Weights of a small multi-label image tagger.
Training: muon at rate 0.0065, 20400 steps, batches of 512.
Data: trained on regions of photos with short descriptions (Visual Genome), 203450 training examples, 51.3 epochs.
Rows from block 2, named by matrix and row number. Rows with one number belong to one channel. Each number is 128 + 32 x the weight over its row's rms, rounded and kept within 0 to 255. All counts start at 0. After the name is the row's rms in percent of the matrix's.
# sq0: squeeze pointwise conv (model.blocks.2.sq.0.weight, 64x128x1x1), inputs 0-42
# e10: expand pointwise conv (model.blocks.2.e1.0.weight, 128x64x1x1, transposed), outputs 0-42
# e30: expand 3x3 conv (model.blocks.2.e3.0.weight, 128x64x3x3, transposed), outputs 0-5, a 3x3 kernel for each
sq0.14 094 [174  98 127 131 172 162 147 141 180 149 157 145 112 135 102 106 141 152 163 139 111 159 138 140 119  99 119 124 159 119 192 110 118 136 172 133 132 131 126 161  72 154 214]
sq0.15 105 [ 96 104 104 155 127 187 132 127 123 103  78 143 189 169 126 190 137  52 162 134  97 114 145 204 101 249 127 138 122 135 104  96 128 156 141 140 209 171 128 168 101 154 162]
sq0.16 102 [118 122 174  45  74 111 206 109 128 126 146 140 192  77 111  91 148 152 175  91  77 145  67  92  79 147 133 117 148 123 112 133 122 167 118 144 105 115 125 124 158 148 119]
sq0.17 104 [148 153 138 163 112 109 167 126 155 125 119 124 142  80 103 121 157  61 166 137 128 107 153  98 154 156 122 129 109 116 109 152  83 116 143 116  77 157  94 129 133  96  92]
sq0.18 099 [151 122  51 125 107 160 108 179 157 171 117 146 138 108 124  98 138 104 142 115 158 138 141  71 152 101  93 126 142 119  88 152 142  93 134 131 114 125 131 143 167 155 143]
sq0.19 102 [110 155 114 109 126  96 100 120 113 138 153 112 137 110  95 187 130 161  72 107  92  86 147 181 125 105 151 144 107  93 135 146 131  82 174 143 100 119 154  78 128 137 113]
sq0.20 095 [111  92 165  98 141 160 141 148 181 137 185 164 144  75 107 130 112  99 131 118 165 162 179 124 127 107 126 120  96  81 113 148 145 126 123 137 112 155 139 119  95 111 152]
sq0.21 100 [147 163 171 128 125 156 135 128 184 117 155  87 128 128 136 101 186 109 135 149 178 167 126 143 179 123 116 185 167 130 111 119 199  79  90 122 130 149 116 142 112 118  97]
sq0.22 103 [137 124 133 102  94 156  80  99 135 120 104 135  69 107 101  80  75 189 127 149 149  77 142 205 155  94 144 120 142 134 179 139  93 104 129 121  71 120 117 126 140 127  84]
sq0.23 097 [116 149 107  69 118  61  81 109 141 103  98  89 129  77 127  93  84 101 149 127  75  86 112 119 208 195 112  72 118 142 135 120 127 176 146 139 130 134 124 147  54 167  90]
sq0.24 098 [109 160 166 159 183 102 109 119 136  54 142  81 114 189 121 125 146 117  93 117 163 115 160 120  52 187  82  68 108  71 167 127  86 124 101 128 145 145 104  95 130 180 193]
sq0.25 097 [104 129 171 125 127 109 186 129  90 101 133 132 152 157  99 156 127 160 175 125 119 139 109 113 191 167 153 204 142 125 105  97 106 165 115 169 129 117 190 110 118 158 122]
sq0.26 096 [115 124 114 154 113 105  83 122 149  80 138 177 131 141  93  97 135 166 133 154 134 200 115  69 109 119  91 118 100 110 156  94 173  77 152 127 127 125 128  97 123 105 131]
sq0.27 099 [143 122 158 110 164 181 187  95 121 109 145  95 136 124 134 132 143 104 120 102 139  26 150 155 164 115 183 122 173 104 110  78 106 127  97 124  74 139 143 174 129 153 163]
sq0.28 096 [160 144 133 189  69 128 144 121 117 107 128 106 108 145  89 130  94 140 101  82 162 138 159 132 106  72 121 152  99 109 125  81  83  99 148 112 140 116 105 121 100 143  96]
sq0.29 107 [141 114 129 123 123 123 145 174 142 140 145 127 127 112  87 153 135  95  52 146 113  95 134 107 134  93 113 101 112 139 131  86  91 143 151 144 113  94 134 125 162 147 126]
sq0.30 094 [141  94  75 105  71 118 138 174 142 170 115 131 122  82 125 173 107 105 128 146 146 148 168 119  69 134  80 142 173 156 138 120 133 152 137 114 158  98 122 164 143 101 103]
sq0.31 104 [254  95 101 119 131 110 111  91 145 137 137 156 103  91  92  93  90 177  82  98 153 108 170  92 109 122 131 124 168 120  67 201 168 137 111 118 136 142 116 131 137 140 165]
sq0.32 106 [144 143 130 152 114  78 135 154 161 156 110 129 156 114 111  81 145 144 109  99 134 149 150  85  79 137 101  97 154 167  98 108 117 141 138 143 125  82 134 135  73  85 109]
sq0.33 105 [164 104 135  89 112 102 124  96 153  94 116  93  98 105 168 134 100 135 145  95  95  70  89  56 201 140 205 143 115 173 118 150 151  97 159 141 119 100 108 145 136 147 104]
sq0.34 104 [160 159 140  93 113 161 165  64 164 134 140 115 146 113 108 165 118 120  83 144 172  72 164 185 211  99 130 126 189  99 139 104 158  72 129 123 143 108 161  98 142 113 158]
sq0.35 109 [148 108 127  74 174 135 137 138 128 131  82 122 141  97 138 120 154  92 133  91 145 136 124 146 123 119 156 167 102  78 117 116 133 131 109  85 117 151 114 151  80 103 105]
sq0.36 096 [109 129 133  87 146 121 153 130 103 103 127 128 130 162 158 176 114 131 125 169 140 138 149 140 149 140 135 175 154 105 156  94  92 121 139 121 131 123 176 144 125 114 125]
sq0.37 100 [184 100 101 102 164 134 189  87 172  80 152 131 124 103 127 110 138  97 150 148 132 118  83 105 100 128  87 102 124 105 141 132 120 142 112 102 107 108  56 173  98  94 162]
sq0.38 103 [151 146 201 167 106 163 109 140 165 150 128 117 144 146 140 150 164 141 117  98 144 120  96  76 103 128 189 191  82 102 157 143 148 106 143 130 155 150 154 187  92  72 126]
sq0.39 100 [113 132 100 143  62 178 145  90 159 152 112 141 177 150 110 129 104 136  95 128 180  89 113  70 120 150 146 109 138 168 159  95 114 145 138  91 138 109 140 116 124 156 112]
sq0.40 094 [132 110  74 129  89 170 130 117 137 120  99 125 116 170  91 140 113 115 119 118 145 146  97 174 120 118 119 154 101 111 168 136  55 114 122 147 112 108  88 120 137 116 113]
sq0.41 097 [168 140 153 115 109 147 169 112 137 101  85 187 187 109 118 142  87 139 157 175  61  94  83 107 187 135  96 136 145 169 117  56 154 132 139 140 153 119 123 157 217 124 115]
sq0.42 094 [105  94 143 156  98 152 139 126 122 105  95 108 136 118  47  96  90 110  91 123 113 125  95 148 123 151 156 169 118 135  93 133 154 130  93  73 114 135  98 145 156 116 111]
sq0.43 087 [132 169 104  80 137  92 101 137  85 133 110  70 117  96 110 191 149  82 124  94 109 160 127 125  88 122 126 163 167  88  71 168 116 121 109 120 134 116 141 171  67 146 103]
sq0.44 097 [ 89 118 130 120 119 152 103 121 119 125 142  97 102 118 119 126 174 126 141 100  84 107 172 131 123 133 123 144 112 105 118 125  86 123 107  88 135 112 114 105 136 104 141]
sq0.45 099 [101 139 186  91 107 220  82 129 122 141 130 141 107 121 137 138 113 124  98  81 112 199 171 141  86 141 132  94 113 148 121 134 127 216  91 124 124 111 107 157  45 111 125]
sq0.46 102 [111 123 120 103 142 113 127 123  78 106 138 119 140 155 122 148 112  78 101 113 129 127 128 114 158 118 114 134  90 163 138 142 195 114 133  61 102 144  95 144 121 134  94]
sq0.47 107 [ 96 153 164 144 106 125 160  93 154 147 182  76 124 109 138  66 126 131  71 144 118 175  56 157 140 144 193  71  60 119 133 146 122 137 141 111 137 137  75 174 143  78 119]
sq0.48 107 [112 128  62 174 174 174 167 204 131 210 134 239 255 129 118 137 122 139 135 101 152 135 189 166 122  98  76  73 128 131 139 130 114 157 138 126 103 123 131 114 126  97 136]
sq0.49 097 [136 127 161  72  85  90 101 142  91 177 100 193 157 145 128 143  81 105 106 111 163 112 182 177 113 114 163  86 116 117 163 112 131 163  72 160 108 112 137 117 161 148 106]
sq0.50 101 [ 96 133 128 146 127 137 113 136  86 122 111 115 137 127 147 136  95 112 139 125 125 119 118 105 121 143 140 110 124 148 167 153 126 107 137 135 132 158 106 145 130 125  99]
sq0.51 087 [126 107 141  92  81  87 153 131 102 130 134 123 117  96 127 165 146 125  97 145 120 122 125  84 124 119 151 142 109 119  85 151 117 129 104 155 134  79 121 105 168 107 106]
sq0.52 103 [157 134 102 128 119 114 127 164  83 165 129 153 129 168 131 133 151 120  99 138 156 116 160 135 116 135 137 103 127 131 158 135 126  97  98 126 110 147 133 130 141 150 156]
sq0.53 098 [ 84 111 106 132 103 170 119 108 139 144 114  94 124 147 140 163 119 154 116  93  88 157 103 147  91 112 136 100 163 179 117 179 116 143 105 121 121 124  78 107 116 102 158]
sq0.54 109 [142 153 138 111 127 156  94 126 170 123 135 115 198 122 128 130  93 155 128  82  86 117 111 163 118 120  92 139 126 103 181 115  96 125 172 172 152 144 164  85 104 136 113]
sq0.55 100 [129 129 183 162 113 183 127 148 156 157 156  82  65 108 180 128 141  89  86 154  95 127 141 141 100  96 103 101  96 161 124 164 144 165  89 112 141 112 157 139 106 167 148]
sq0.56 107 [147  87  40 135 153 109 167 142 133  79 163 113  70 157 153  98 172 114 115 196 126 186 168 211  92 148 103 122  91  93 148 138 125 107 117 144 114 175 107  90 173 188 169]
sq0.57 104 [ 76 148  81 164  68 203 191 126 112  76 157 132 151 172 174  96 131 120 135  92 108  91 150 110 238  99 140 142 153 102 165 130 126  83 100 114 172 122 124 159 188 119 144]
sq0.58 111 [107 110 146 124 150 165 141  99 120 110 121  89 139 119 138 113 161 130 133 110 154  97 107 191 110  95  85 131 104  96 162  90 139 133 123 134 185 108 132 131 115  57  94]
sq0.59 101 [148 125 135 147 130 146 115 129  91 108 182  75 135 135 153 139 109 105 105 119 161 128 125 109 106 170  94 123 120 139 150 132 150 124 156 140  75 158 130 173  97 205  82]
e10.14 096 [113 123  86 192 187 105  68 101  67 144 123 120 125 120 116 125 124 168 102 136 115  93 108 158 191 136 167 141 105 132 198  92 121 128 151 116 120 136 118 138 113 159 122]
e10.15 106 [138 160 143 128 129 102 139 120  76 145 177  96 116 202 134 168 188 148 183 138  70 136 143 121 122 137  88 101  74 114 139 119 136  97 170 158 152 101  95  82 120 129 138]
e10.16 106 [112 189 155 139 131 107 116  75 169 102 151 117  82 176 121 108 105  80  97 112 156 161 210 144 147 152 200  94 131 123 133 132 186  75 153 125 122 177 107  63 111  80 135]
e10.17 081 [107  66 111 175 117 193 181 176 123  95 126 187 141 141 117 143 131 120 140  87 147 109  94 200 188 136 155 143 101 123 170 102 117 122 110 123 138 109 156 120 157 137 158]
e10.18 107 [174 118 109  99  94 155 167 104  81 156 155 117 178 138 115 125 202 102  91 188 120  77 136 118 109 159 182 145  97 144 121 191 119 161 121 104 209 116 155 123 167 129 164]
e10.19 104 [ 94 132  66 127 136 101  98 124 170 146 130 184 131 126 120 129 139 165 129 100 151 118 119 124  83 111 136 150  66 206 135  94 107 129 111  95 107  85  94 141 165 140 150]
e10.20 099 [163 129  98  95 168 123 111 184  52  71 140 109 145 178 166  98 126 234 135 121 150 174 129 155 161 183  70 153 137 117 124 172  81 132 132 162  94 145 113 151 123 154 120]
e10.21 096 [137  90 141 179 101  83  75 181 107 126 157  75 163  52 106 139 177 156 152 128 144 122  93  53 110 119 105 110 111 155 120 110 157 143 134 107 104 125 221 150  84 104 103]
e10.22 103 [172 120 126 117  89  97 135 133 119 128 137 131 169 108 162 137 107 146 121 150  75 141 134 100 156 102 125 126 122 160 136 151 164 171 103 146 191 141 137 113 123 140 144]
e10.23 106 [108 122 162 144 109 134 108 163 156 144 216  85 119 127 125 149 135 133 118 181 141 100 133 103 111  91 108 121 131 112  90 200 108  96 200 137 160  90 101 223 170 122 163]
e10.24 103 [129 139 167 120  95 205 131 156 139 137 158 167 124 105  51 195 106 146 135 102 124 144 169  99 142 104 123 167 101 170 115 131 104 154 137 105 136 116  93 106 121 127 202]
e10.25 109 [151 109 135 132  92 128 117  95 160 140 120  96  83 174 201 122 115 102 131 107 108  81 130 119  84 127 172 145  86  73 157  92 104 129 149 120 158  99 158 123  95 109 103]
e10.26 110 [ 95  84  93 154 123 121 155 105 141 126 154  84 137 108 162 157 110 106 106 160 128 108 154  68 164  84 188 120 120 128 113  97 129 163 143 129 115 116 130 157  64 146 105]
e10.27 111 [123 185 201 123 136 232 142  82 145 141 115 134  48 136 175 160 115 132 103 154  85 161  60 143 107 135 110 145  99 130 114 145 133  98 121 126 117 129 140 143 141 107 147]
e10.28 108 [125 121  94 102 161 149 158 155 138 109 116  79 134 107  90 174  80 185 117  88 150  92 137 127 131 159 106  40 147 153 114 128 157  71 159 115 207 109 148 148  70 113 109]
e10.29 095 [133 107 150 104 232 105 133 109 120 120 143 105 116 141 106 142 153 122  89 128 133 132  97 120 109 129 129 148 203 159 113 177 185 171 114 127  97  79  78 115 120 144 166]
e10.30 097 [128  70 123  98 158 147 151 132 136 115 124 153 138 102 139 129 125 145 107 103 137 142 134  94 129  90 106 103 166 153 169 135  85 185 112 176 173 106 149 171 133  83  74]
e10.31 111 [191 126 109  88 123 117 114 118 101 191 136  87 185 116 183  97 135 119 161 153  94 124 105  91 114  84 159 152  88 146  92 109 127 114 152 129 159 105  86 124 113 169  95]
e10.32 095 [102 104  91 155 161 128 191 142 179 222 138 159 204 136 147 153 166 104 101 113 141 127 158 105 141 138 193 132 140 136 164 123  82 114  96 129 160 108 117  97 120 144 117]
e10.33 100 [117 107 127  98 116 112 175 152 101 113 170 174 169  70 204 126 104 125  98 133 120  80 106  89  98 106 178  92 102 139 123 188 167  94 101 127 115 140  90 195 179 147 166]
e10.34 095 [109 187 143 203 190 151 137  78 141 125 175 138 141 153 197 122 108 183  83  97  83 146 159 138 172 115 138 118  89 140 137 152 158  76 134 110 182 109 148 107 106  90 177]
e10.35 092 [138  96 119 138 162 154 110 111  67 141 144  90 152 134 146  90 182  80 151  46 171 116  75 100 130 159 189 160 118 108 144 133 112 116 142 119 149 133 121 106 165 172 122]
e10.36 088 [ 97 183 157 143  49 157 102  96 124 138 188 163 134  73 157 130 142 119 129  85 138 133 174  96 131 159 130 123 151 163 168 152 168 185 151 116 174 127 168  99 105 166 158]
e10.37 098 [ 61 105 106 135 170 140 144 145 157 135 107  90 148 133 136 129 159 108  92 160 171  65 150 130 142 161 124 152  99 132 115 123  91 142 146 218 151 175 119  92  97 157 128]
e10.38 099 [ 97 105 172 100 162 167  94 131 168 125 105 113 136 203 128 115 106 133 145 134 139 127 112 137  72 101 137 126 139 139 111  96 136 162 113 108 148 130 180  50 117 137 151]
e10.39 099 [109 133 121 103 165 120  97 128 144  91 156 108 164  80 124 136 225 118  90 138 199  85 161  61  98 172 104 110  80 123 144  93 116 150 137 115 126 111 149 134 138 168 104]
e10.40 084 [116  90 119  94 102 166  92  99  52 166 179 143 117 121 157  85 114 124  99 123 128 138 111 112 154  71 179  95  84 152  76 126 123 177  97  87 107 128 160 184 102 159 109]
e10.41 107 [141 108 189 133 167 139  89 126 123 151  73 131 110 130 147 138  77 160 186 162 126 158 169 160 139 132 156  97 152 118 125 146  72 116 136 186 116 127  89  99 112 159 127]
e10.42 093 [128 133  94 111 219 175  71 117 105 189 148 162  85 123  68  85 164 124 135 122 147 158 122 180 176 131 163 160 101 139 109 132 190 159 112  71 109 118 136 101  81  53 117]
e10.43 111 [191  67 151 146 150 172 111 102 122 148 172 204 105 126 164 189 146 114 139 110 181  94 148 105 146 112 129 110 158 179 125 165  77 140 121 126 115 143 172 137 112 130 109]
e10.44 095 [210 120 132  81 119 171 187 150 106 102 172  94  97 117 125 122  96 156  64 158 255 109 127 154 178 110 136 133 144 139 200 128 167 151 170 153 166 106 114 134 147 174 116]
e10.45 114 [143 181 160 128 120 132 119 150 136 178 162 139 144 116 125 132  60 144 161 148 158 117 116 130 121 237 101  92 121  98  90 109 101 182 226 182 124 132 155 138 120 174 125]
e10.46 084 [128  93 124 104 159 130 105 120 109 221 104 179  99 152 154  96 104  84  85 206 118 121 152 214 153 111 114 177 143 120  61 138 133 156 133 138 112 141 116  95 162 151 130]
e10.47 093 [ 87  70 176 131 146 116 137 150 162 143 100 116 105 204 162  86 167  98 113 128 194 138 110 112  91 156 161 154 129 136 163 161 156 131 121  53 114 150 132 140  98 157 115]
e10.48 103 [176  88 108 140 152 155 122 157 138 163 142 120 128 134 117 114 127  83  77 129 134 107 170  95 122 168 150 104 168 127  88 154  65 112 191  50 139 135 117 163 116 121 143]
e10.49 103 [183 155 135 128  96 123 201  88 113 143 146  92 107 135  94 140 144 195 142 125 149 121 104 144  78 104 164 115 150  94 141 191 150 150 179 169  88 149 199 104  75 164 124]
e10.50 098 [108 119 125 119 191 181 112 105 172  94 138 149 135 122 131 126 125 208 100 135 153 103 128 165 176 131  82 106 142 182 138 110 107 209 176 106 164  78 129 128 157 214 144]
e10.51 094 [165 136 103 113 142 185 109 103 195 147 128 151 133 136 154 141 149  74 110 102 130 172 100  25 183 115 156 114 120 142 173  89 138  91 144 170 136 129 154 103 117 180 168]
e10.52 091 [162  66 135 129 110 117  93 150 131  85 140 145 109 113  97 117 101  90 159  89 152  67 111 155 151 169 162  78 120 154 201 145 144 145  93  92  79 158 133 139 192 124 151]
e10.53 095 [113 128 131 162 142 133 116  86 169 120 127  93 139 105 143 193 130 152  86 133 131 103 146 134 174 148  80  98 199 205  75  94  90 151 115 167 149  77 110 131 125 124 127]
e10.54 079 [120  81 103 127 108 108 151 155  88 200  67 185  69 159 133  59 124 160 150 161  86 132 150  31  97 134 159 115 113 106 157 174 117 120 155 136  88 164 127  83 134 112 123]
e10.55 111 [153 145 142 177 133  96 118 132 131 157  94  81 137 169  88 132 173 150 115  88 155 150  98 132 125 133 126 130 167  73 118 200 127 178  88 130 108 150 175 131 126  96 193]
e10.56 124 [182 155 160  98 134 141 131 183 119 119 150 131 103 148 102 102 104 141 112 104 114 128 243 129 157 119 192 161 145  97 109 122  42 102  88 188  95  80 123  71 159 146  98]
e10.57 108 [147 101 154 129 172 188  83 119 104  81  73 124 125 104 173 130 155 150 117 119 114  77  80 103  56 105  69 122  90 119 147 154  94 110 123  71 151  74 117 135 105 122 132]
e10.58 100 [134  84  83 154 145  92  86 149  66 120 140 115 130 133 153 152 117 146 135 109 164  81 144 200 103 119  75 126 103 178 147 120  82 152 172  77 106 159 156  88  92  65  90]
e10.59 089 [139 177 161 120 140 142 111  96 154 121 108 141 107 150 101 174 132 120 204 130 142 113 140 113 190 147  62 106 131 158  78 117  75 172 131 125 115  94 170 105 138 116 157]
e30.14 102 [138 129 124 129 105  75 197 150 158 125 122 140 177 162  92 193  45 129 108  77 117 131 103 149  97 103 169 127 118 146 107  99 125 165  77 110  93 133  88 119 121  77  95 143 142  96 100  66  89 174 104 159 122  72]
e30.15 099 [ 81 110 104 103 107 133 114 108  57 163 149 143 116 124 121 123 163 106  95 137 106  76 106  78 131 145 135 136 151  81  62 148 127 163 145 109 206 220 219 194 153 194 125 128 169 103 134 136 104 164 124 132 144 157]
e30.16 100 [134 106 126 109  95 130 108 105 101 146 173 127 154 171 135  71 108  69 136 138 146 115 155 144 144 134 124 125 103 119  96 146 163 107 123 151 132 135 149 145  82 119 137 119 117  83  79  78 124 107 101 104 143 134]
e30.17 105 [120  67 128 112  42 130 109 103  90 115 133 117 133 128 111  93 128  65 123  77 180 152 112 167 148 121 162 142  81 104 158  80 138 143 117 147 153  71  88 128  76  90 155 141 176  97 126 130  64  35  73 115 117  83]
e30.18 094 [156 141 152 138 200 117 153 147 123 166 148 152 115  59 124 174  91 171 122 129 117 126 139 121 133 127 106  98 119 105 107 120 101 147 123 111 109 178 195 116 117 115 109 152 130 150 130  84 158 174  86 155 141 154]
e30.19 102 [157  86 134 139  82 116 131 144 136  87  81 107 148 125 133 160  70 166 125 131 163 123 137 115 137 160 167 180 101  99 162 111  55 142  93 117  63  91  72  84 133 146 166 145 168 105 151 162 134 200 149 127 144 143]
e30.20 093 [121 141 135 126  64 162 118  87  86 115 113  89 132  65 147 125 128 186 128 136 138 128 120 145 145 137 158 135  99 116 104 155 118 165 155 122 170 114 105 121  96 118 102 118 114 111 145 158 119 155 111 114 126 113]
e30.21 101 [167 134 101 174 111 135 129  98 110 131 159 154 183 139 131 190 140 126 138 158 121 143 103 140 128  77 131 138 164 129  98 221 125 146 152 154 138 111 116 136  98 110 155 109  82 126 123 131 122 153 121  87 136  85]
e30.22 101 [141  71 119 118  78 124 135  75  71 128 130 127 107 115 131 155 125 171 119 101 169 114 158 130 154 155 154 140 110 153 145  49 108 106 107  90 177 152 153 160 174 161 134 150 132 161 153 175 163  36 179 177 144 145]
e30.23 099 [180 156 142 146  44 121 179 104 135 122 194 171 129 124 155 169 113 128 106 138 115  69  56  74 142 108 156 135 141 179 153 116 109 120 153 135 133 170 167 124 125 182 106 131 119 159 116 125 172 144  89 108 104 148]
e30.24 100 [103 128 106 142 127 139 132 152 172 135 114 161 161 113 128 144 131 132 154 160 130  77 115  92 128 152 146  87 125 147 109 120 155 148 139 114 126 113 146 119 157 143 103 131 104  99  73  97 130 136  66 121 114 117]
e30.25 101 [146 128 104 139 138 145 170 107  89 143 176 176 109  85 156 148 156 132 132 108 122 109  74 132 114 129 121 142 180 164 117 149 143  75  97 106 130 127 184 171  88 129  76 116  99  89 139 163 105 118  51 126 103 123]
e30.26 094 [104 108 161 133 174 184 108 109 149  86  94 157 144 102 157 170 158 160 126 135 133 164 136 182 161 101 131 108 131 105 158 143  79 129 144 126 121  88 114 158 130 157 183 125 180 130 150  95 138 139 112 137 152 130]
e30.27 100 [131 154 128 141 126  98 113  90 161 144 152 172 141 160 167  83  81 113  83 123 100 151 171 119 120 157 111  99 127 113  87 156 147 104 164 132 187 168 150 157 193 162 123 190 113 167 166 153 139 115 149 141  90  95]
e30.28 098 [197  68  91 146 105 155 142 127 111  99 113 101 102  81  98  89 132  74 164 196 154 140 170 136 134 167 150 101 122 206 113 117 121  81 110 156 133 126 147 125 154 145 117 124 123 117 166 149 159 194 119 117 123  94]
e30.29 107 [ 94 124 116 138 127 131 134 103 128 148 139 147 140  91 193 121  95 220 143  87 115  94  99  98 171 147 178 153 118 191 122 115 128 128 108 150 121  92  87  93 122  96  89  91 117 129 158 112 122  86 114 133 130  80]
e30.30 095 [133 121  92 104 143 100 121 182 112 197 170 168 131 116 121 187 149 126 171 107 133 196  98 140 134 101 122 164  81 143 104 106 159 108 101 141  78  81 105 113 105 113 142 102 136 183 176 147 115 146 150  84 156  89]
e30.31 105 [ 94 113 114 117 167 145  99 120 129 137 156 179  92 101 160 107 121 124  76 127  77 119 129  50 118 179 113  84 162 118  78 192 113  92 104 127 123 112  91  87 159 132 106 194 110 150 167 160 150 107 129 106  91 116]
e30.32 104 [123 157 149 129 114 138 123 115  82 132 198 119 135 205 128 107 149 103 148 122 164 148 127 164 160 137 145 185 103 124 147  45 189 206  59 109  87  99  79 141 147  89 112 123  97 138 113 159 116  83 100 158 143 138]
e30.33 100 [122 168 133 125 122  70 113 142 130 129 178 126 189 172 153 177 127 150 105 135 133 130 178 123 132 123 103 130 104 117 185 103  84 129 129 109 154 147 143 141 176 162 118 132  99 203 218 164 168 172 142 179 181 175]
e30.34 099 [108 200 208 132 154 178 167 106 140 158 161 147 121 159 157  89 132 178 127 136 126  77  84  80 149 170 225 122 144 139  80 101 150 111 121 161 109 124 142  94 137 111 141 122 133 125 139 116 157  92 137 106 128 165]
e30.35 104 [173 162 156 127 161 201 145 128 126  90  92 117 117 126 110 115 131 110 159 143 142 130 164 184 114 177 115 132 123 122 116 199 208  95 139 160 131 164 189 193  84 172 106 117  97 140 136 166 118 176  97 117 101 151]
e30.36 097 [180  99 169 114 113 217 162 137 163 129 110 113 140 165 113  97 128 126 135  72 147 134  90 127 138 149 136 154 128 137 140 108 182 117 105 139 102  81 134 150 123 205 162 134 164 137  95 141  99 112 109 134 103 146]
e30.37 111 [133 135 126 129 108 128 102 126  88 128 150 126 125 182 120 128 141 110 147 146 125 192 176 180 110 122 101  97 106 165 105 121 194 103 132 159 174 119 181 119 112 111  93 132  55 107 109  98 129 113 115 115 101  79]
e30.38 095 [127  80  86 137 139  82 122 148 172 150  91 163 153 123 150  71  93 177 118 114 128  77  98  94 115 130 108 124 153 137 112 190 140  75 100  94 153  99 110 132  91 112 165 112  99 101 160 109  86 163  82 162 145 149]
e30.39 096 [111 111 144  58  86 133  94 167 167 112 182 131  85  64 131 120  68 151 143 144 156 113  58 178 102 120 117 145 172 179 107  85 143 136 114 104 159 161 157 153  74 127 111  96 132  82  93  80 104 237 104 128 160 183]
e30.40 102 [136 143 161 123 108 108 101  73  88 114 134 128 147  84 107 141  74 159 117 150 171 103 146 130 139 192 124 117 159 134 118 155 132 122 106 173 175  80  50 149 162 120 174 132 113 108 116 187  99 169 150 131  84  90]
e30.41 092 [114 138 132 138 143 146 162 152 167 142 129 190 144 110 135 105 116 123 141  86 122  80 119 128 102 168 160  70 109  92  43 191 171  91 157 197  92 114 139 164 149 136 143 105 111  98  85 105 127  61 125 104 171 114]
e30.42 094 [125 131 166 119 170 185 149 200 185 128 114  88 112 163 161  90 160 140 137 111 119 108 107 166 118 140 106  78 171 164 125 141  90 116 122 130 135 138 122 133 166 138 122 127 131 128 138 157 203  79 170 120  51 103]
e30.43 093 [165 149 127 142 136  74 114 128 113  94 164 105  58 155 124  97 124 118 175 151 156 149  99 124 196 163 177 219 146 145 153 159 152 112  84  81 155 169  89 142 186 133 102  97 121 144 150 107  87  96 153 161 108 132]
e30.44 107 [165  60 196 121 174 158 111 154  84 101  99  77 103 105 133 182 168 143 153  28 144 162  47 165 169  22 150 169 101 108 181 129 155 145 135 104 159 148 120 162 163 190 114 127 122 136 174 133 133  67  82 135 117 126]
e30.45 100 [123 135 114 180 196 160 177 159 135 168 125 192 151  89 187 172 141 194 110 120  91 110 128 167 131 155 162 110 184 173 146 123 100 103 103 106  88 108 115  82  68 123  91  97  69 119 115  96 168 101 104 131 115 128]
e30.46 110 [114 217 155 152 246 174 112 194 186 114  68  77  47  99 162 124 161 171 123 109 130  55  78 140  94  96 102 111 149 191 129 139 164 172 131 121 132 123 139 142 175 135 142 137 163 141 137 108 135  78  91  90 101 129]
e30.47 085 [155 123 183 145 105 116 142 111 150 103 119 115 123 196 123  84  71 158 121  75 144 144  90 152 148  97 157 123 152 125 153 121 115 162 100 108 119 112 107 148 139 129 119 152 158 123 102 100 131 123 127 168 149 110]
e30.48 100 [122 132 135 126 175 134 132 161 127 151 171 138 113 114 104 105 111 103 131  96  66 132 170 133 112 170 131 155 107  79 117  99 123 143 126 110 189 164 181 159  57 107 135 130 135 129 185  98 140 151 101 144 114 142]
e30.49 096 [ 97 203 127 151 157 133 198 157 214 114  91 110 116  88 130 167 120 139 120 112 130 107 140 146  92 130 147 126 126 165  86 134 140  94 130 151 185 187 151 148 105 112 137  87 108 124 145 138 159 130 148 100 164 144]
e30.50 102 [ 93  42  93  95  52 125 172 137 125 115 146 122 116 170 121 161 185 111 144  44 125 120  34  77 143  59 141 169  55 155 205  98 111 164  61 133  59 106 107 122 133 121 159 191 150 170 140 184 145 138 146 128 154 110]
e30.51 108 [130 124 117 162  75 101 138 106 174  81 136 131 137 127  96 208  75  98 117 107 121 149 121  87 148 120 129 115 128 165  98 133 153 125  69 135 102 124  84 158 159  96 148 158 182  88  95 160 104 106 166 120  99  87]
e30.52 104 [134 180 124 101  86 156 169 112 165  93  93 163  82  60 105 119  51 116  74  79  87  95  79  97  70  80  61 100 140 141 121 194 138 140 108 126 170 124 135 130  87 116 132 123 126  87 112 135  78 183 152 165 122 106]
e30.53 101 [174 131 101 182 142 122 113 109 116 118  89 144  87 124 109  90 153 169 133 160 125 123 134  92 108 131 105 134 184 151  80 149 175  99 133 142  96 100 119  71 146  98 101 107  92 114 114 115 147 105 162 125 117 159]
e30.54 107 [125 119 100 137  80  60 134  87  93 121 132 137 117  84  87 136 112  97 204 183 170 179 211 157 185 163 198 150 121  75 114 123 128 120  95 109 113 184 179 160 204 164 158 156 168 102  81 133  98  87 128 139  95  76]
e30.55 105 [134 154 163 113 104 209 150 159 133 105 123 133  98 114 138 163  94 135 128 104 146 199 166 216 105  76  74  93 133 136 101  89 150 143 125 111 124 176 153 114 113 109  76 153 115 141 115  93  75 182 133 159 124 129]
e30.56 102 [124 105 154 120  95 172 150 150 174 104  89 144 103 133 130 135 125 156  89 137  74 145 128  98 141 122 132  88 125 109  87 165  94 143 134 109 131 104 117 112 103 131 143 130 147 122 130 130 164 109 133 178 190 129]
e30.57 100 [138 105  95 166 165  98 124 157 141  66 112 144  97 136 130 175 172 127 145 118  96 195 151 156 112 173 161  47 194 145  64 153 165 123 159 132 110  91 158 148 101 153 111 133 172 151 125  86 131 122 181 134 138 168]
e30.58 099 [165  67 199 144 142 178 124 190 161  82 108  91  75 115 140  78 116 124 120  74  99 182  75 120 137  78  61 134 130  86 117 152 169 122  94 144 144 227 177 144 132 141  74 146 108 125 116  89 114 200  89  98  71  89]
e30.59 111 [ 76  84 104 117 164 155 102 157 181 137 121 110 107  96 107 133  84 127 132 169 140 111 113  95 162 153  88 105 122 158 122 218 144 123 177 143 134  95  46  92  31 107 124  98 134 125  80  82 140 191 161 122 149 136]